python train.py --encoder_arch="quartznet" --train_examples=15625 --time_shift_ms=100 --n_mels=64 --encoder_kernel_size=11 --encoder_stem="single" --text_encoder_causal=true --text_encoder_parallel_block=false --residual_init="zero_last" --optimizer="soap" --adamw_lr_other_params=0.00092 --final_lr_fraction=0
Rows from block 2 of the audio encoder of a small contrastive audio-text model, named by matrix and row number. Rows with one number belong to one channel. Each number is 128 + 32 x the weight over its row's rms, rounded and kept within 0 to 255. All counts start at 0. Numbers have three digits each.
After each channel's rows are labels from the 100 clips, of 14848, where the channel reaches its highest value: "strongest on" is what is common among them. Only what is clearly more common there than usual is listed. The data: read English sentences (LibriTTS-R). In brackets: how many of the 100.
# convs1: first pointwise conv (encoder.blocks.2.convs.1.weight, 160x128x1), inputs 0-127
# convs3: second pointwise conv (encoder.blocks.2.convs.3.weight, 160x160x1, transposed), outputs 0-159

convs1.159:124189097216136142202180113138104116140186087120135164150158083138137113104175109116153137103076070128082110106062126150113162106129098182125168156110134139119167168118126166113142143178108118115134140130100159076127062146120111158106168188184091142155090160130118108085152094180101164123112137136103128114105127142121135124150114152182213136195147104111082114163139137068091158138090
convs3.159:146154110068226086121144159132109117108117117097105112167152156145105121141131112137124170143164159159133115157112147104071125151098132128117102082104209038137144077137074133159105104122134086060185102153126148108136114126121178122135149124122128152144137155113194128036126125212127165156109152138137183141123139125119123124131132131175173131186185131134134123132105103198121120112127056132123162146132150126154089111113174129154138075133153107155140047075154109176130075048142147
strongest on: the word "was" (35)

convs1.27:128171118074125114152180141127145130156136131125181161149098122136132120203069118123113097164108008148134120109150132116131121056110129119084103161129141138106129138088109155114039110163084125108198174042160085127118139163090044147110136077086134115162086148137116149140096106151133162111110176125090120150117107070123134139130081127124122135166164173133073117104116114103107154125094
convs3.27:126126108083156027081110124151163133096150053110059073113120133107116137132127104138144130143187162168117131126118160171094077145174175104109126132163077100088051087126089076150082123138141132149160139142111110165103111099119127087133084097122111106115127154081101108107117147146195140182129124145123114107127108064110125101116107141187142150156144121126041136134164111085080161092129087122129129165088107122151115105107146134129123089189146112132086044085186125129099042097118136
strongest on: the word "what" (25)

convs1.118:151143119073123138100126197105086094109150106145144093157063161111082185177122127118106133164110180086155144103166113075122140129144115095149101157104099175087121119131102171158105118140139149139131080104141126140127116095151134167113150096138095125109146134121118134182128114126110106163108116199192097125204116085150168133083139149132026068188140102207113090094148173115136082076110
convs3.118:152130155123100091149147135132116151132117087102159131156135098095175158124139163120111127135146145136119178131122086146131127163093134134133128106055172094122090136145133130122123129085101106153120145151089151156109157158143076138172137144104111147116123144110119117062094157178171140197106064094119110117115110170135150147134115151255115146121018126139116134095179124154067121144080110255135165137121147141143128145146165101168176211102128137181161163131141161145118136140109158
strongest on: voice: male (78)

convs1.107:093145107177126130098137100112151132060064101092142118121169144255116139085137125129142102070138141119132117103139151133144091063162153150136127193161153161172159143130113132135156117157128108082118111061093134090150178088160123140122134153103148119137107117139118172104105091098075126179081147130182128142070170154162142147152115082147085061126127168138084105159128122159080091101167
convs3.107:139130130123169141172134100124130133114159124069167093119073083125105101115111092124095116185174085102129148047129138118105078104111136138132118125061169094161087158114107201116157081152063073169068179108075142117124120087125209131187133124164130112119110110080145118067144197196075134125126116154141125134114122081128131147130136121255139145113152125128155111107137129167137106138178113098131149130123151099126093150125151109163149130148089127118148146110106143119203139134143177
strongest on: the word "said" (30)

convs1.84:116101170083110129140170140128141131073103187178118106134124077133183079110157144079110117109110110129181162163138133126156091139123134110102147111141119123126093065104191091115194099165127116138152148175122165121120140187104129108135135080120084138115088165121121160111105141110123056131156135120035137095022132101185100127121139159079111165147133180098199138138169122111090180100124
convs3.84:145113111142214188142117173098086146147114124209143141083183118123083190125118095118169161101128136165117193124124136081121146131136104103130131141111104145096126153100149046100113096161053173160156108169115115175152116104117155113167144126119185111130092120180132126172088131116170095173143138096126127112125129060106138116134130116121114054076097132140107130114102135170106134075091134053162096145113123141162127137138131134193138126136126108148150200110135093027059132176106148
strongest on: the word "i" (42)

convs1.122:077084164143094109108165150107110124164160127122164094124119120160146128156153117112160109033121113162094097105113104155116222152146095108157101115126195061155094149115158120087137144148197134029164186056150117144124086175082092151087160115106103114129131154158160093133122124131101101133107179153053158118065099149124148150132069137117153159169129121130136115151142141142130153134121
convs3.122:156144144149133142111182061154086132084173121108136134116144120082182124126148121126091117151071117132171080127141130180170071130182139067136125137133093122164174094140111168110142145200147134135149112138190149121117120152131078148164121147085153131153147144140128152108138134045095169098114124130123146098129089121103095143120119126142118138077073117143100123129148163102075067150121109135114126124150093137108127149145123099094081109183219146142122108006088145002152131113135100
strongest on: voice: female (88)

convs1.90:168108224140118171112139104123181130105093109138141130074114042043093123093122132109115165113098076151159100160135120120145165125124082139127185159126208088111093128106147119138133130100097103126118078131086142199191134106164127125092160160041112114121132118108132067087148133118130097146102151118064149104115095150146113108106147144148161113118100128113028102148108121149130092142124
convs3.90:200086100131069124142108118092085130100138094130115034116094162116127113130109186097189113101105130126141185152147138186153148077126121067098045083118159166120143091142169064149153131114159181098143159092111136156108123095125169122176141124140115121126100162128071092121130135215128129151154146154128068115129128069117127127117118130163161092107113121106114126116097137176165132121131056190137142117107163114164065130139108117161122063062130118102090058114133095096113108150175146
strongest on: voice: female (84)

convs1.140:135149204140173157189106128118156114126012072090128064142169060080162097179134078134111119118156160142161116124137100102125148130136164207118171071130098115105132118140119122115120139113096151137117050123085128178139143115129091141115152116164140153159128146138128114114131084079105116129122149073089126159177127055080193164105133153128087158158121117167133167119128119166154106157121
convs3.140:033124137122120130160113107124103144154044087102152114078116116142156158112112114131116195114087124129081114086143152098093008132113156131147153115083125141146138147124124120117133109081096160127067170075117085156132125076132107119131172139157094126105119135127115143114168117095168105127120171110112100140126138151120164142140104121162030113161166163136133162109138129057046104110073110200130178132101123136123093119117125116127129087132048112164136170102139139202192133174130125
strongest on: voice: male (94)

convs1.79:136153105012123154144124128130153161176144123177126167133142163187171154156119140142113046145098178124143143141108145123166099137102143066107155139170136139143145164124110137106148123157117154157093115179133158156063053086127106112130151123166135150121102145110126107132126123151105135125129204135168141157102140095212174135212086104162099149050122154101121100127099175156148152102082
convs3.79:197139119174239102145141094131141147141150154163118099152161122136116092124130094124175065110174130114114173077128131064070073144166092170127098067096108139125072118120135145114125090176153161101111105139115148122137122073131142143140126118154116130130142102119134122122059078145073073147132107146155086129128119063128137140120124132207107177161061112123164117124074132183175117151042130086121117115115112137130174115139112111196171129101124145151158133077157154143121198072131127
strongest on: voice: female (90); the word "she" (30)

convs1.71:137140094173155110120040149124074107179145140141132093107143188136126117123083127173121121089148189129134105099151093135124121110093132103127126127128153141148139106094104159124132116134092131132133130074156117119138079147085228155135121146138145123135122139123123138141084124164062135226135189107144078143190109037065140177152117135133115092048165120111185094070131128118111118174141
convs3.71:111109115162080149157126095145085161153057084071137121057109075111169149115115193103078129151159097135138178202110105106104164148137164127162094108206134078113144140097129134111115141178140158129033163166137128157157144080148113130132145147104128085123109164142148115189096103189151109200133163129112110113114115127115129088115106144134186118168130142122087128107152098084141063096148116042136138124084145111118174110119144174161102082161101128146144138157066147182105092112146162
strongest on: voice: male (91)

convs1.12:086097093138137132204182117126111168106119121128146142120099115065175148042134109114098195136111141157124141140132146122119137154188145108114111056104093141146135124140164173122133139108078120097057114067155183080177081129087136098138200119186143163119110119115121123080144153110117124132106096137187158099054106107178084107107132136134190114153085110092154125170116122182092156121141
convs3.12:181126113017065109145123092129110128131160153161191141138104170105120080113122135123111201176128130127129071104135091189084127103157167156118199079186143121131166175125127112159142073098160070122130128116130107088149130136119094129082123116152125116134137137082128131124109150165138139129118171137120099128131111172136115141109132126000135115108158113143097098142131138103154172142136143107122132118144131118133119168124180117109135086092081122102145160144114130141124039103129170
strongest on: the word "said" (45)

convs1.105:101112086054105114179169163147124141156082169196115128133134133121089111149107124130125153119103121127149128156138123143146180079127184142090127067155165124073117129152140146086086100125071052082124151137078126134097109169143173093140173134138132118136086106121118151140139119108026101148116133121099188137175177144166147128131152125141143167074126142014107141159114127173185146144142
convs3.105:127135128024152184141115138118159162113101097143132136112161120078111120146123070123123162104189147141132082112143140125124181140156085073125145122135133160103093172155092056074119107169121158190143135154152106158090145109126141129163138135119128146153109135157101114178090126198125093177155163137142112104106103079117097136119117142223137087100090119124131121125096143083094105118093164088139159108157085094161171144120084112178185098157196189114105149148143083020130144160112143
strongest on: voice: female (93)

convs1.132:157119178184139122191100127136129125152197116148126162097155127136109116148170110125106167129126255110110111104126113113105101157118179138126121191124140095123151157145136090194137140117056164137107061143131108115116153136131183099078124199086151137128192090136127124144135143080141121124139094118125150144159146172106111129110169132186139037144144123102213119125129163132114169138180
convs3.132:106128094075154106116108119117119139093159043090116048087051084144138091114135031111137123192122099151142113150117201175114070134164171112147086074101087154092126144092112108096106085232137129133121108135127139159109132090134120140142123128101117117103099140153047102108093125146141085164113087143106132124124120072124119167129123128099162073126139136118084120111157140123179117113105117105146124151137144151094221125138113127192112094120136195107102135119188069128151114105143112
strongest on: the word "was" (41)

convs1.106:132111167103093105138175135136176144117165154062176142118071108138168074165091135091137181178080097112140136121118110103180150128168081118120186164137082155101092088157134077129173169073100102125056050120119122148166146130156158133123110073158138103112150132148139103156117152133085136088163063176112133126117151228112057149113119153119158093155128114139144147142160121133125121080144
convs3.106:124164109074127105041096149135165091080142108129170126092156153106094115115123108129163110028104133092134110135137129173103141127130089048105128087072141118118085142187145204115124087102098138130112174190131122121153156153137140146138112123070128122146137114141162166122134077144110151016106182109148113151116126109123134155105127144165137150172108124145109131101147137156081093138115092090130142123168085145150187154134137159081023102097070114139142162146142131059176145104115104
strongest on: the word "said" (38)

convs1.137:153099143090152105139133094113178084081128097164048147174155058100101192109136134153123138120156111120096106114152147092123065105164123167138131156140082129138115149134101137120119117098129121138182156102123125121160108143160093171051072117109118099135124145121149095146114097076083093139150144082214092169166152131157080121146115137167036206106114095119066128143065130128138121135098
convs3.137:158122121096111152152096077140137161186067126173101157119093134129064159137129094123112135166189123124138088159136144139165192118131139144121121204126055117076176129117128065193136128124159129133058134102123117124140141161131195129092155138140093134148136172164078155223127136096178105091092106114102135107128109174106123102126125122136118085137054120107175107126093146194100144105153133136155065151150122149125198143144128115195110165166186105112125185162099142081157142172113127
strongest on: the word "i" (54)

convs1.59:102116145145140146068109123149126126143103111132108114061070194112137118148141100147048079178146109147144133132117119103131128132114088078149163122094158124145092117126099114138144124153096063163143141147224092154136112085081146121097119110110168145135077155116137157162089062131108151134089123147138202091199145031105154137083098177136159069169101121105147109141161147119069132138109
convs3.59:125129131142143082134121200157150119153045104193108128128138114157099199102111139125127107139178113169114198166139148095130073124000116106127117139190144137108075129121161176126114136147218133159130094086171114161131124182123104090126137114111140141124132090132108122152144138121040102140111153124105094144158145151126104142153147133128098154149054108149175095136083124206116154096100122201150142176097129171118155115136154140128063183118137133111101156093144096134129127159154161
strongest on: voice: male (73)

convs1.25:103144099135115111097158120149130135142185141106109146122101093183058132168177148114123139164099133102082136120150133122108154124097113158093119148115124132127117135122144095141148132127129072137102194092138170135231056196102050092069097133195120109119094115132130118136089144143153181071147133157113139139125158121166100125159131197132071167159146092064088159146089157116087190162105
convs3.25:145132113164115103121103108139149150153160173125103067163125111139095134148126162155173127165143104134127154054101183096189122136078139127131122207108098102184125146136159103134129049128176143049052148089097145190132153123138115119034140120130110119109088106159097111080097122087102161083114142093120115125127161140141155113124144168150111163085175142155149099171152126123087125154121122131124099134142138114108118135117121122112200093090118209069095111175052123149074098092140195
strongest on: voice: female (82)

convs1.21:143163108153179135061077108132115143101127070089161126085140143181114110115099112160125073112124149127097131079182176137128159096182123110140141184109144164134086157170155067137105149205135148164186070111156154126146152136090115100116108130148123125119088142126140140125123126124124112114212126117129131181021103087130096072169100157103119123137102093175200152164123134116104164171145
convs3.21:183115137096123066140131092174134129133094115196116135101125130170102150169115137139105088152087149131115170143131134088098181081176119121109105155201164159127073159099134003133082149100158150145078161172188131172097118148121104109101138110096142142118101089102075156153110083121147140054133189133133087136125129042130137075109121133101157085114122138136115125140090151169142129131062123075114148138136151108118185087122128099106126120152122157116111149055112150162174135094150070
strongest on: voice: male (98); the word "was" (47)

convs1.16:124111047153130128115087116139101130124121093117148124136132135073173159237153113104120117082123028132121138033139106127147098096107146148143154120127078155146133138156162167125118130120166115130096134085085110130095149092109153118121110169061145076125084155142120144131148136250092102128130149108071147106104154123144123118098075119167090150156172174156091156098140129091109139107120
convs3.16:154137143084118108110144128136108157131073119195107114115145089117135109142160161158097146194116143133124089157109149179131136203148138144117090117119134068103147132139145096137148143099090145159178108164127159193124154110142169157155120142096107115112136098194126163216135116088170147126133116091102106127127112139115108101121120147229109162117072133142193140108205117140161083165101094058134156145098102133121173104133130109062032164124150096131096115183128105117094172074109061
strongest on: the word "you" (51)