Weights of a small contrastive audio-text model.
Model: 6.04M parameters, log mel input, encoder arch quartznet, encoder norm groupnorm, encoder activation mish, encoder depths [2, 2, 4, 2], encoder widths [128, 160, 192, 240], text encoder width 192, text encoder layers 8, text encoder norm layernorm, text encoder activation gelu.
Rows from block 3 of the text encoder, named by matrix and row number. Rows with one number belong to one attention dimension. Each number is 500 + 40 x the weight over its row's rms, rounded and kept within 0 to 999. All counts start at 0. Numbers have three digits each. After the name is the row's rms in percent of the matrix's.
# q: attention query (text_encoder.blocks.3.attn.q.weight, 192x192), inputs 128-191
# k: attention key (text_encoder.blocks.3.attn.k.weight, 192x192), inputs 128-191
q.42 114:511497583452578521501541489525514535478593495494552484459523487486530505538598570529482536459502479505459491537503517456527536544546444533521420455478504595545520522465462461486493616454460478
k.42 120:466511476537474550521515447506448517467512504440432470538530511447503514453528499472482493554521490543513450456494467508490540429486519559513432523480460520500545499501508534486538524515523490
q.43 108:521495423468541494514491541501477515468424524493502525498535436548534488468469453508491540516573581507617516536478473447415536545485459500549469543449575527475468504501468474458494515416564415
k.43 114:480533426514508464541466474521491516520580492605516499485461478483526461530386512484450438463439536447547490494429456488473497509480537489551484517523489561437539526502553536486524493455503521
q.44 105:468534540519428413529519542528505494483541518555424521488499571459519540592461484518525539485493547380459475520566612509502524459473600478556498478468504558460465506466493451458563490496474449
k.44 109:483486514453447530498510438432443499468493540513469620452527496464468539509487507525526506542448584466495444550475483518479408512467459476506476499485494547501496434458521429497417559515511493
q.45 097:502515510564549497543505507572511419512469572548490537474526426517446487462484457464514589518518463490558512489524543536510531525486502499484466450553460486481480487548511467459494487460497553
k.45 113:477529489542488490459505415513513456461486530512434473481550496458482534468505489488528491423445450405555500537508535531448485493507462470479480455465518453484550472405465509541423537499528425
q.46 103:484451508472427500505547459457523464503523636529513524538559481476481504467411510483437493530543520544556550497507539466480448497487474493446442555539499495441472514528459489487469454415513476
k.46 113:543536536436523494507608527499463489544533501581490407565546531489461508498466557531508439458522467437480525480476455495503488517541508440548522501437481513536516512568473474543504450550486485
q.47 098:456503520509469491544571429461489555581482561527491606504543473468523518489472484467493543475505473461509497486499510558537540538511589573442521506473476516485498523583519551470540514498454485
k.47 097:432496617530513489471487449505510465506540469515533484470526552470431532496467474511498458421452504503481439483558576511500531503535538486459453453493466444504465521542492526494506513524499461
q.48 113:491551539451491518483524496554549510488521497558504403509520477523483597488478501581527516503466525552492496507539504509554516527557500512490504495413530468504505508522480522507481489469414508
k.48 121:510537563467511490573488511497482488530445562452508491591361405487542421519449507517567495509477466549509533449486496491446491470516616517531543477604473546498596469544537455455488509504462550
q.49 108:465506503491453478504427459561479527506517503478540545421498558446518551529452499525487487556404470483497489480593557512516480551491488567453447476405637499468535543531469528473505543525560549
k.49 113:433555410459437533522443575400568485556471439461500463455520470537471544481528510505497459573463445503505460481438581549549506463521447462443439509574466537457566529489513512472462483483519435
q.50 089:552469462491444531485477539482444493523467491520506539524487505563491562523514489392591495459572468420535519527469469480485533467451507528540393488511484474532556527486545543485531471529582480
k.50 105:521502484559597485433542492465502542520572474530559548461513523454514463586553485531489468558435548562498514485554499547521584498527579490486492554523494498504432537526451532512507505508482540
q.51 106:426485434438515527490485547535489499481493538485473474537486454584473536479498518530456475477466519468471579489479491407532579473510586477468435476521483475469464398502570451517433491534455503
k.51 102:544496540499525435467457529502401504464514528429515522474550468496535482500542516473486484427485486490437522476502440521464509471537543463531582548483469584503469482429538487499471451524552460
q.52 103:454474495452491524458524583534515467483478420352526421460511516592507502559526523511491552555529513527483523465515518502520563522531528552480514511521533538527445498562417483517479466453507556
k.52 111:517547464558443494510508450518455503520539483593458500499538510495509453505463523497556379503533519488530432514534522596488526466540479485514540478521460489512444541491529468482452490443571425
q.53 086:514536505524443439542513453467474540511482469574521454468507540478518480578444511447577527444550464429473486544473532474509484462472578547496458434530540467493484476533499511405543500511486450
k.53 096:456441469516482480534554473524481470545533509479611480502516468548527538589559491490523546540489502544505495506489501542492494529528507477477543481478455472485505480495535512436539624521523518
q.54 115:504526467507473505534495469453440523450507519542524555541528442525451561494485400419473515542473540509493473503453451567531522510469519559468534520555456448544452479581535507515499472526518508
k.54 108:512480491491516532550514571511491536514515511490521475462486506570465455493513471481496479474438494512457474483500505513508443467499476465584526497504541520525522561545363593510495512419476466
q.55 095:530477544460553451527536520465543505479550550493474461500505444477537531418543519467406488499483471555470514493474461470446484483525544566528493450477457487536441545546571523523482509564454511
k.55 106:522487557495484516493553497523465497506487475484584490501550566455495463483505471507458509499485491520500544499531385448473509505527500470494504475540469455545498506520436597533524469475532495
q.56 110:554487467465513487515525469414510436445500564551546521487518412430455540492454563444540474494548486526445527542487521414463456536454496489467449478572489521600548549528488436510548490539531507
k.56 114:587485439518498503499539561524492510484545474522469469569481490504466527540557505491512554563424484536516478479519475493577523491476487511439487498513452515527510458470500528496514545515486495
q.57 099:521536560516535508437569526456402471423481484539546541565520495536556516452442532521528455499518516521513477502530481502511427369494495459468500526570507503440549498532479523487513514454488507
k.57 097:442525492523465505574566573560503447484456466537501452488530529463428500606587451423491527500535556463483506589456480516494475492523558437509528475494551536491500524490500534429515538492496500
q.58 114:445453458503537479440531450449548511478453449498499458496435499521513463515447483503500434438469513555512516472501449569542513453460509520530476633477495548543511514423537488505483491500496524
k.58 109:532508539560508500467528492526470547528539501621524490473457510525538467476479444544504531526439510580514540549474446479511580545455461506504572508515555482468481496540495463489588413489518543
q.59 113:522450457529496524533457513605505501449472585551428455542545504498526522518506401433521515490441567482491540507505512476518479557513541482523508490465473518503498520518515509516552533438572502
k.59 119:498473563478495474439501521534542535522565452539467483507511414508475563496502555435478552485565492463554521467379489534449482482532513504501525533473543490518492524446545487530541483525568497
q.60 120:551425484532522473483507531566514504461481549484557536535503431536566450503525490517507435579477492532486508576514485529477538490476484499413505510493518492506478551533461580490488523469546429
k.60 122:479455504478454526431488438447470487465458459476457519466453587519507497557477436483519502485544521491487460468454474590506532580544506484516583499489486525493568445526480483525510485523433418
q.61 107:542580490520516527453470546529498463516489517500499530513484503471498552417480513501496471493516527493480430449455468486540523550514472483505533548451523505504502524499536430486539571416495505
k.61 108:465509567437497475472463474481596491531470498524522506486510543450521531496476498527459452450522501449515517458509520478506514491493475511485518528495534540459473485503487452519456537534518532
q.62 110:453538489442506485421553484539536501477565524558498386477515477503550543462557491529513428508423411550474525532519520426419508507538462453494476431520478454512467465500483435513464532524432502
k.62 111:508482489523563545566416388540511592556516509521460479479494511508521516594470513435440519517539506529478512473578479485489505524514489504476542477524468507541536434445451514554545571523517554
q.63 118:523490419541458445543474502521495519507512537546500466567476464545560501553453468497463426528578468517472526476511526434507555422561445439513540425541495428507538481550495492442459527512514474
k.63 110:470459461475455517550439498491431512429430443510505469533525495549471430495488465452465470540514603527487474485525544490506486521474518595593472538450506496528496461530468472530539526516489468
q.64 087:501495569436461454494434456544520387516488519493583464528510402460498593479543497491422457548482511458432509468527499540453428470450470522565534526494558482461459429453444437551491441515523476
k.64 093:545547490498452529495518536435539505477519431516489514509482555525484446497416464486573545499505396471492483500408507474570482499525534520476497517542497518553541451451461480515532551513443514
q.65 086:482508448454447446524505465455478510509510446501443435460496498545458496512473454584523449423477575488537530528528501462543541460502491456471518565496492435557511607511479571541518552477485526
k.65 088:528493567451463500499537519547503538506557462499520533508506536503531549588560507465479523502500515469556463493499462526480503551580430470456484547468530535502494507499545539476502548476563565
q.66 084:446521516489479510561442506475457495494550447577526464486527478530528480477494491567538569460384511447480571446489429511488449509488482566581510499452476466567575471518489550515477547550545515
k.66 092:512451483460418533487515492474494518474531490477485536458518503517475468625517593515513447564504548495434468529521493523561485477450572468563460497462568530482533530452565482567529545469501476
q.67 084:465555544529489556477517474483563452487495447472533485524473570469439516450546489583502530416462478562424452429527462510472510551531514537476457462504533454511505467460434445477491497512538483
k.67 089:534558522467493440395470532561504566474473490549491476460535500414550493460551544491515585441488573507510465533424553473422480455473525465513497465446506469477473519415548503529573496528438478
q.68 080:468506480503451457453492504531439529426552535438501464497492558572548493505476428519466532533452428492477530469436546510404529529464512479549502507604518514507492516519544554415504490572512448
k.68 087:532554546514484602544447575526507442573470467510539525457490513584524545514522460518569490526513497575539481448480513511557466469530506445455571502535498499504489572536460489537532474445482503
q.69 085:540516465473514533435434521561466483475449448493471485501446503594518445490559524459461523532413468499517457433424479456468494479506446494506499495547444486515502489401469474431475506487462537
k.69 083:456411503416447518545482466503534462526566492452550501510487503574538550531453517551531495477443504471511537487505478407560494550554549473517523578489496477570546544492501467533478514501481479
q.70 085:469475526432524512468525500483463494557466470503568452524513474531512511499565472512477500511533487580524534456546448587467557498510456454525512473493498460537513512454576500566532520483535564
k.70 087:480439510494476439503575447502452479487515543476458531513430519469514495451523514491536493491480513470578492542451513470479518524466578482484486536543532486451545583462471511448470535523447456
q.71 093:507458490472506585513517528453470468463459532505428515539506481542533447509447518503493500411551409472506515506568526428453484532575518446453525464541458485529466523525447485511474448397537501
k.71 101:446471559521532502493442496493539452568458514500456497520499486492458503596454449481535456531497542506479533470463511522517469482496440430451493491460499442461466480444456508490528451473509501
q.72 075:524520560571502519460502498497600548447515516502491423436579476529503549484434532517459477449470509533389522506524505425488446479499510458417480440472473542490473524436497493434527514512567506
k.72 089:595556461502510507488473509499475515476507418503487469478475550478531579603451491451482561371509543479520467575429500527483550515490477551468501506527535438497426432468421565502488471519492499
q.73 085:485482456508515513555507528529606460491523474546477471509447429536576516489469480549451489516558575501537497439480527523520452409489492547536544516527522423477471455584508493515480559460571502
k.73 098:452513515514503480507512531478485568440522505510498533483461570469478474496491467531551510593485474446510528478496488512499493512496531615536517475413511512567523483467519449509504511474475444
q.74 086:553489526485473488536536446547459469469524552501496521493462456479505504502399454570555488520550524479486494477513518519479508482582471510494480450508477484457460515505503435445572514465501471
k.74 093:519545490532501498405484514538495524475413555507455527547528545435478547529491417461516529411536504515531482519547513493481497481453499520427562441538526524575483480559460510416525529408483517
q.75 074:477512508475536491526542538474437481487495472562503491586491549505524496545535556462541599532568499541552470424516517527499609488544483459536487404490458521506442496513545472521520542439573492
k.75 080:516493509556493463472462523544548472457543562503544551465518453466535513423529452518450494483501540504542494522490464470506501459516446577548503510484519453439518398469497526506461523489536482
q.76 071:508479491476462545474495469508530564524535591481429501478558517532450486558477449514493554495546519446473531534541568485439439508550494546488485423452497536437517514516501534471530463443472545
k.76 081:498401527499525486481419494493566450542469529461474487504561528558509541493452417514464484513516473493487528526495462505516457526474430525444511506510454477465446492530422565474520466511471456
q.77 088:385478497417490526522474503505454418520519470498538481488553592455498521513484512471496500510481552470506431541443515569524488488480519480478465471444482465512495518456500496565434471512486455
k.77 099:548512500479440493412502515505490475530444523420556447455515461426544510448519471431533477459451448528542427473529512516473510517502485516526503602568478497541514523480499460489428521496500507
q.78 086:583510504608458528488450489530478497488479597518508434540503526499482468460457479543445573514526493465587519539455510474478505450548497481462581517454483486470498518426499499490505482437478443
k.78 100:544502498480532448501462526536457495494521529483509568532553468436422434473440479514449473504504504525483489528557445479482493510525472486537490435545530433464438505485522510435569511436521485
q.79 089:549488566561469473489528501481557431477568486497469466555470478489476486442474508494447475543512439460463455512523497438526525438487446483473504534546485456469542466520571534557471477429451545
k.79 099:470467496483565495506530518488543513602511496513507561468494458574529497416450446488514480502488468466495500459437559468509502502456475518452490496477528501481455447484447518450572533467442485
q.80 083:463505496521515556544503511498480500482488414539531504523464597484488503531474459581453474523470474449461482489514553479530516542491462501472459483522483541528454406541530555475450494475511465
k.80 089:497483511481482539570492499392534469568493519467526478508471504516570546508436581511500555416485484457473513464431471451515457511458543450499573561513508566474507478486489445549554538509518575
q.81 081:493520519474505496473528407512492490544508490473494538529446482519538511518470433515505441511499588445565476492565515469476482496478513549412499539356425501478447574459485543495492556519489457
k.81 099:509574561572536470491513516492552501459469522502545499514548486493542456516549474417504503453502528523499507528457530523473488570530472566540467521475501495525480498492566490473538506502454447
q.82 090:497475497527510502485559544537476468525469492549541494525521545495541572496491477437483510527529505500459414519521499533459496533513462500533542541414515535528542498585488563525455488558445435
k.82 088:537457403541525488557492485608497591513544533598480524464500478531512493499506531464482549465510529501490506520472504554505493475543527505515486532474528559517502506524593424544505521476523550
q.83 081:464450434497466498504489502528520507493521512508516487574481542370462502492500515510487536577459549534489501557479464528463570486488476470524445546490469507494465565520558448485553527525502493
k.83 080:501513482534510493434538541473412562439515499566503505548541547498515514410520494605523459480468483528533562529490486517496483518489547575449464508529526460505496497529480477432523453513486530
q.84 088:503512490523460474478486486471520456482490489495522501508451502564503499521496536544599414491539581523539510453480532440478536456530455497555461523450510502477537556618460509480453522424480466
k.84 104:505479491483500506521470525525484473413520558535504431544499482446443489472490479513496543481533441508445494503557454544499508578464535516509512511511511445616478483525529461496569440471463470
q.85 097:489521503512514530528531492525517444512511501472483534520502495420504521486521591547554511403464551471469527512475490540503441495520502582490519522467514561522498507485457465500487531581433482
k.85 104:541516458465506499430491483462540518535495500475436446463501499504458529458547516490519471539543460612506447578593515552506520505464491445515512437570429433517534543498450512512519406474456476
q.86 089:491495492581512523563448485501568494497552479535455518503531509490554457461509498543493478468471534487562452489526478410566472603507451436496490483521584498460530468463472483491516529470558498
k.86 096:494454448482535505546520519469519460494523435466469467514515531457504474518507460440466577487488509483471549510458512475474433459519455578457439532452439531486399556455488582509507498482547478
q.87 073:492500459546535491529537504464551494506480523518494486470536496487400496497520438548509520424484501525475496484509417524496550515523430544527523511518503529525408566418470442515547459574592582
k.87 074:552527516479550406516487494534548496537520433441517511584545530500590577588479552544472508503499525540495493501560503467535568436524488487454457524502458469475531523528472540522525564511508452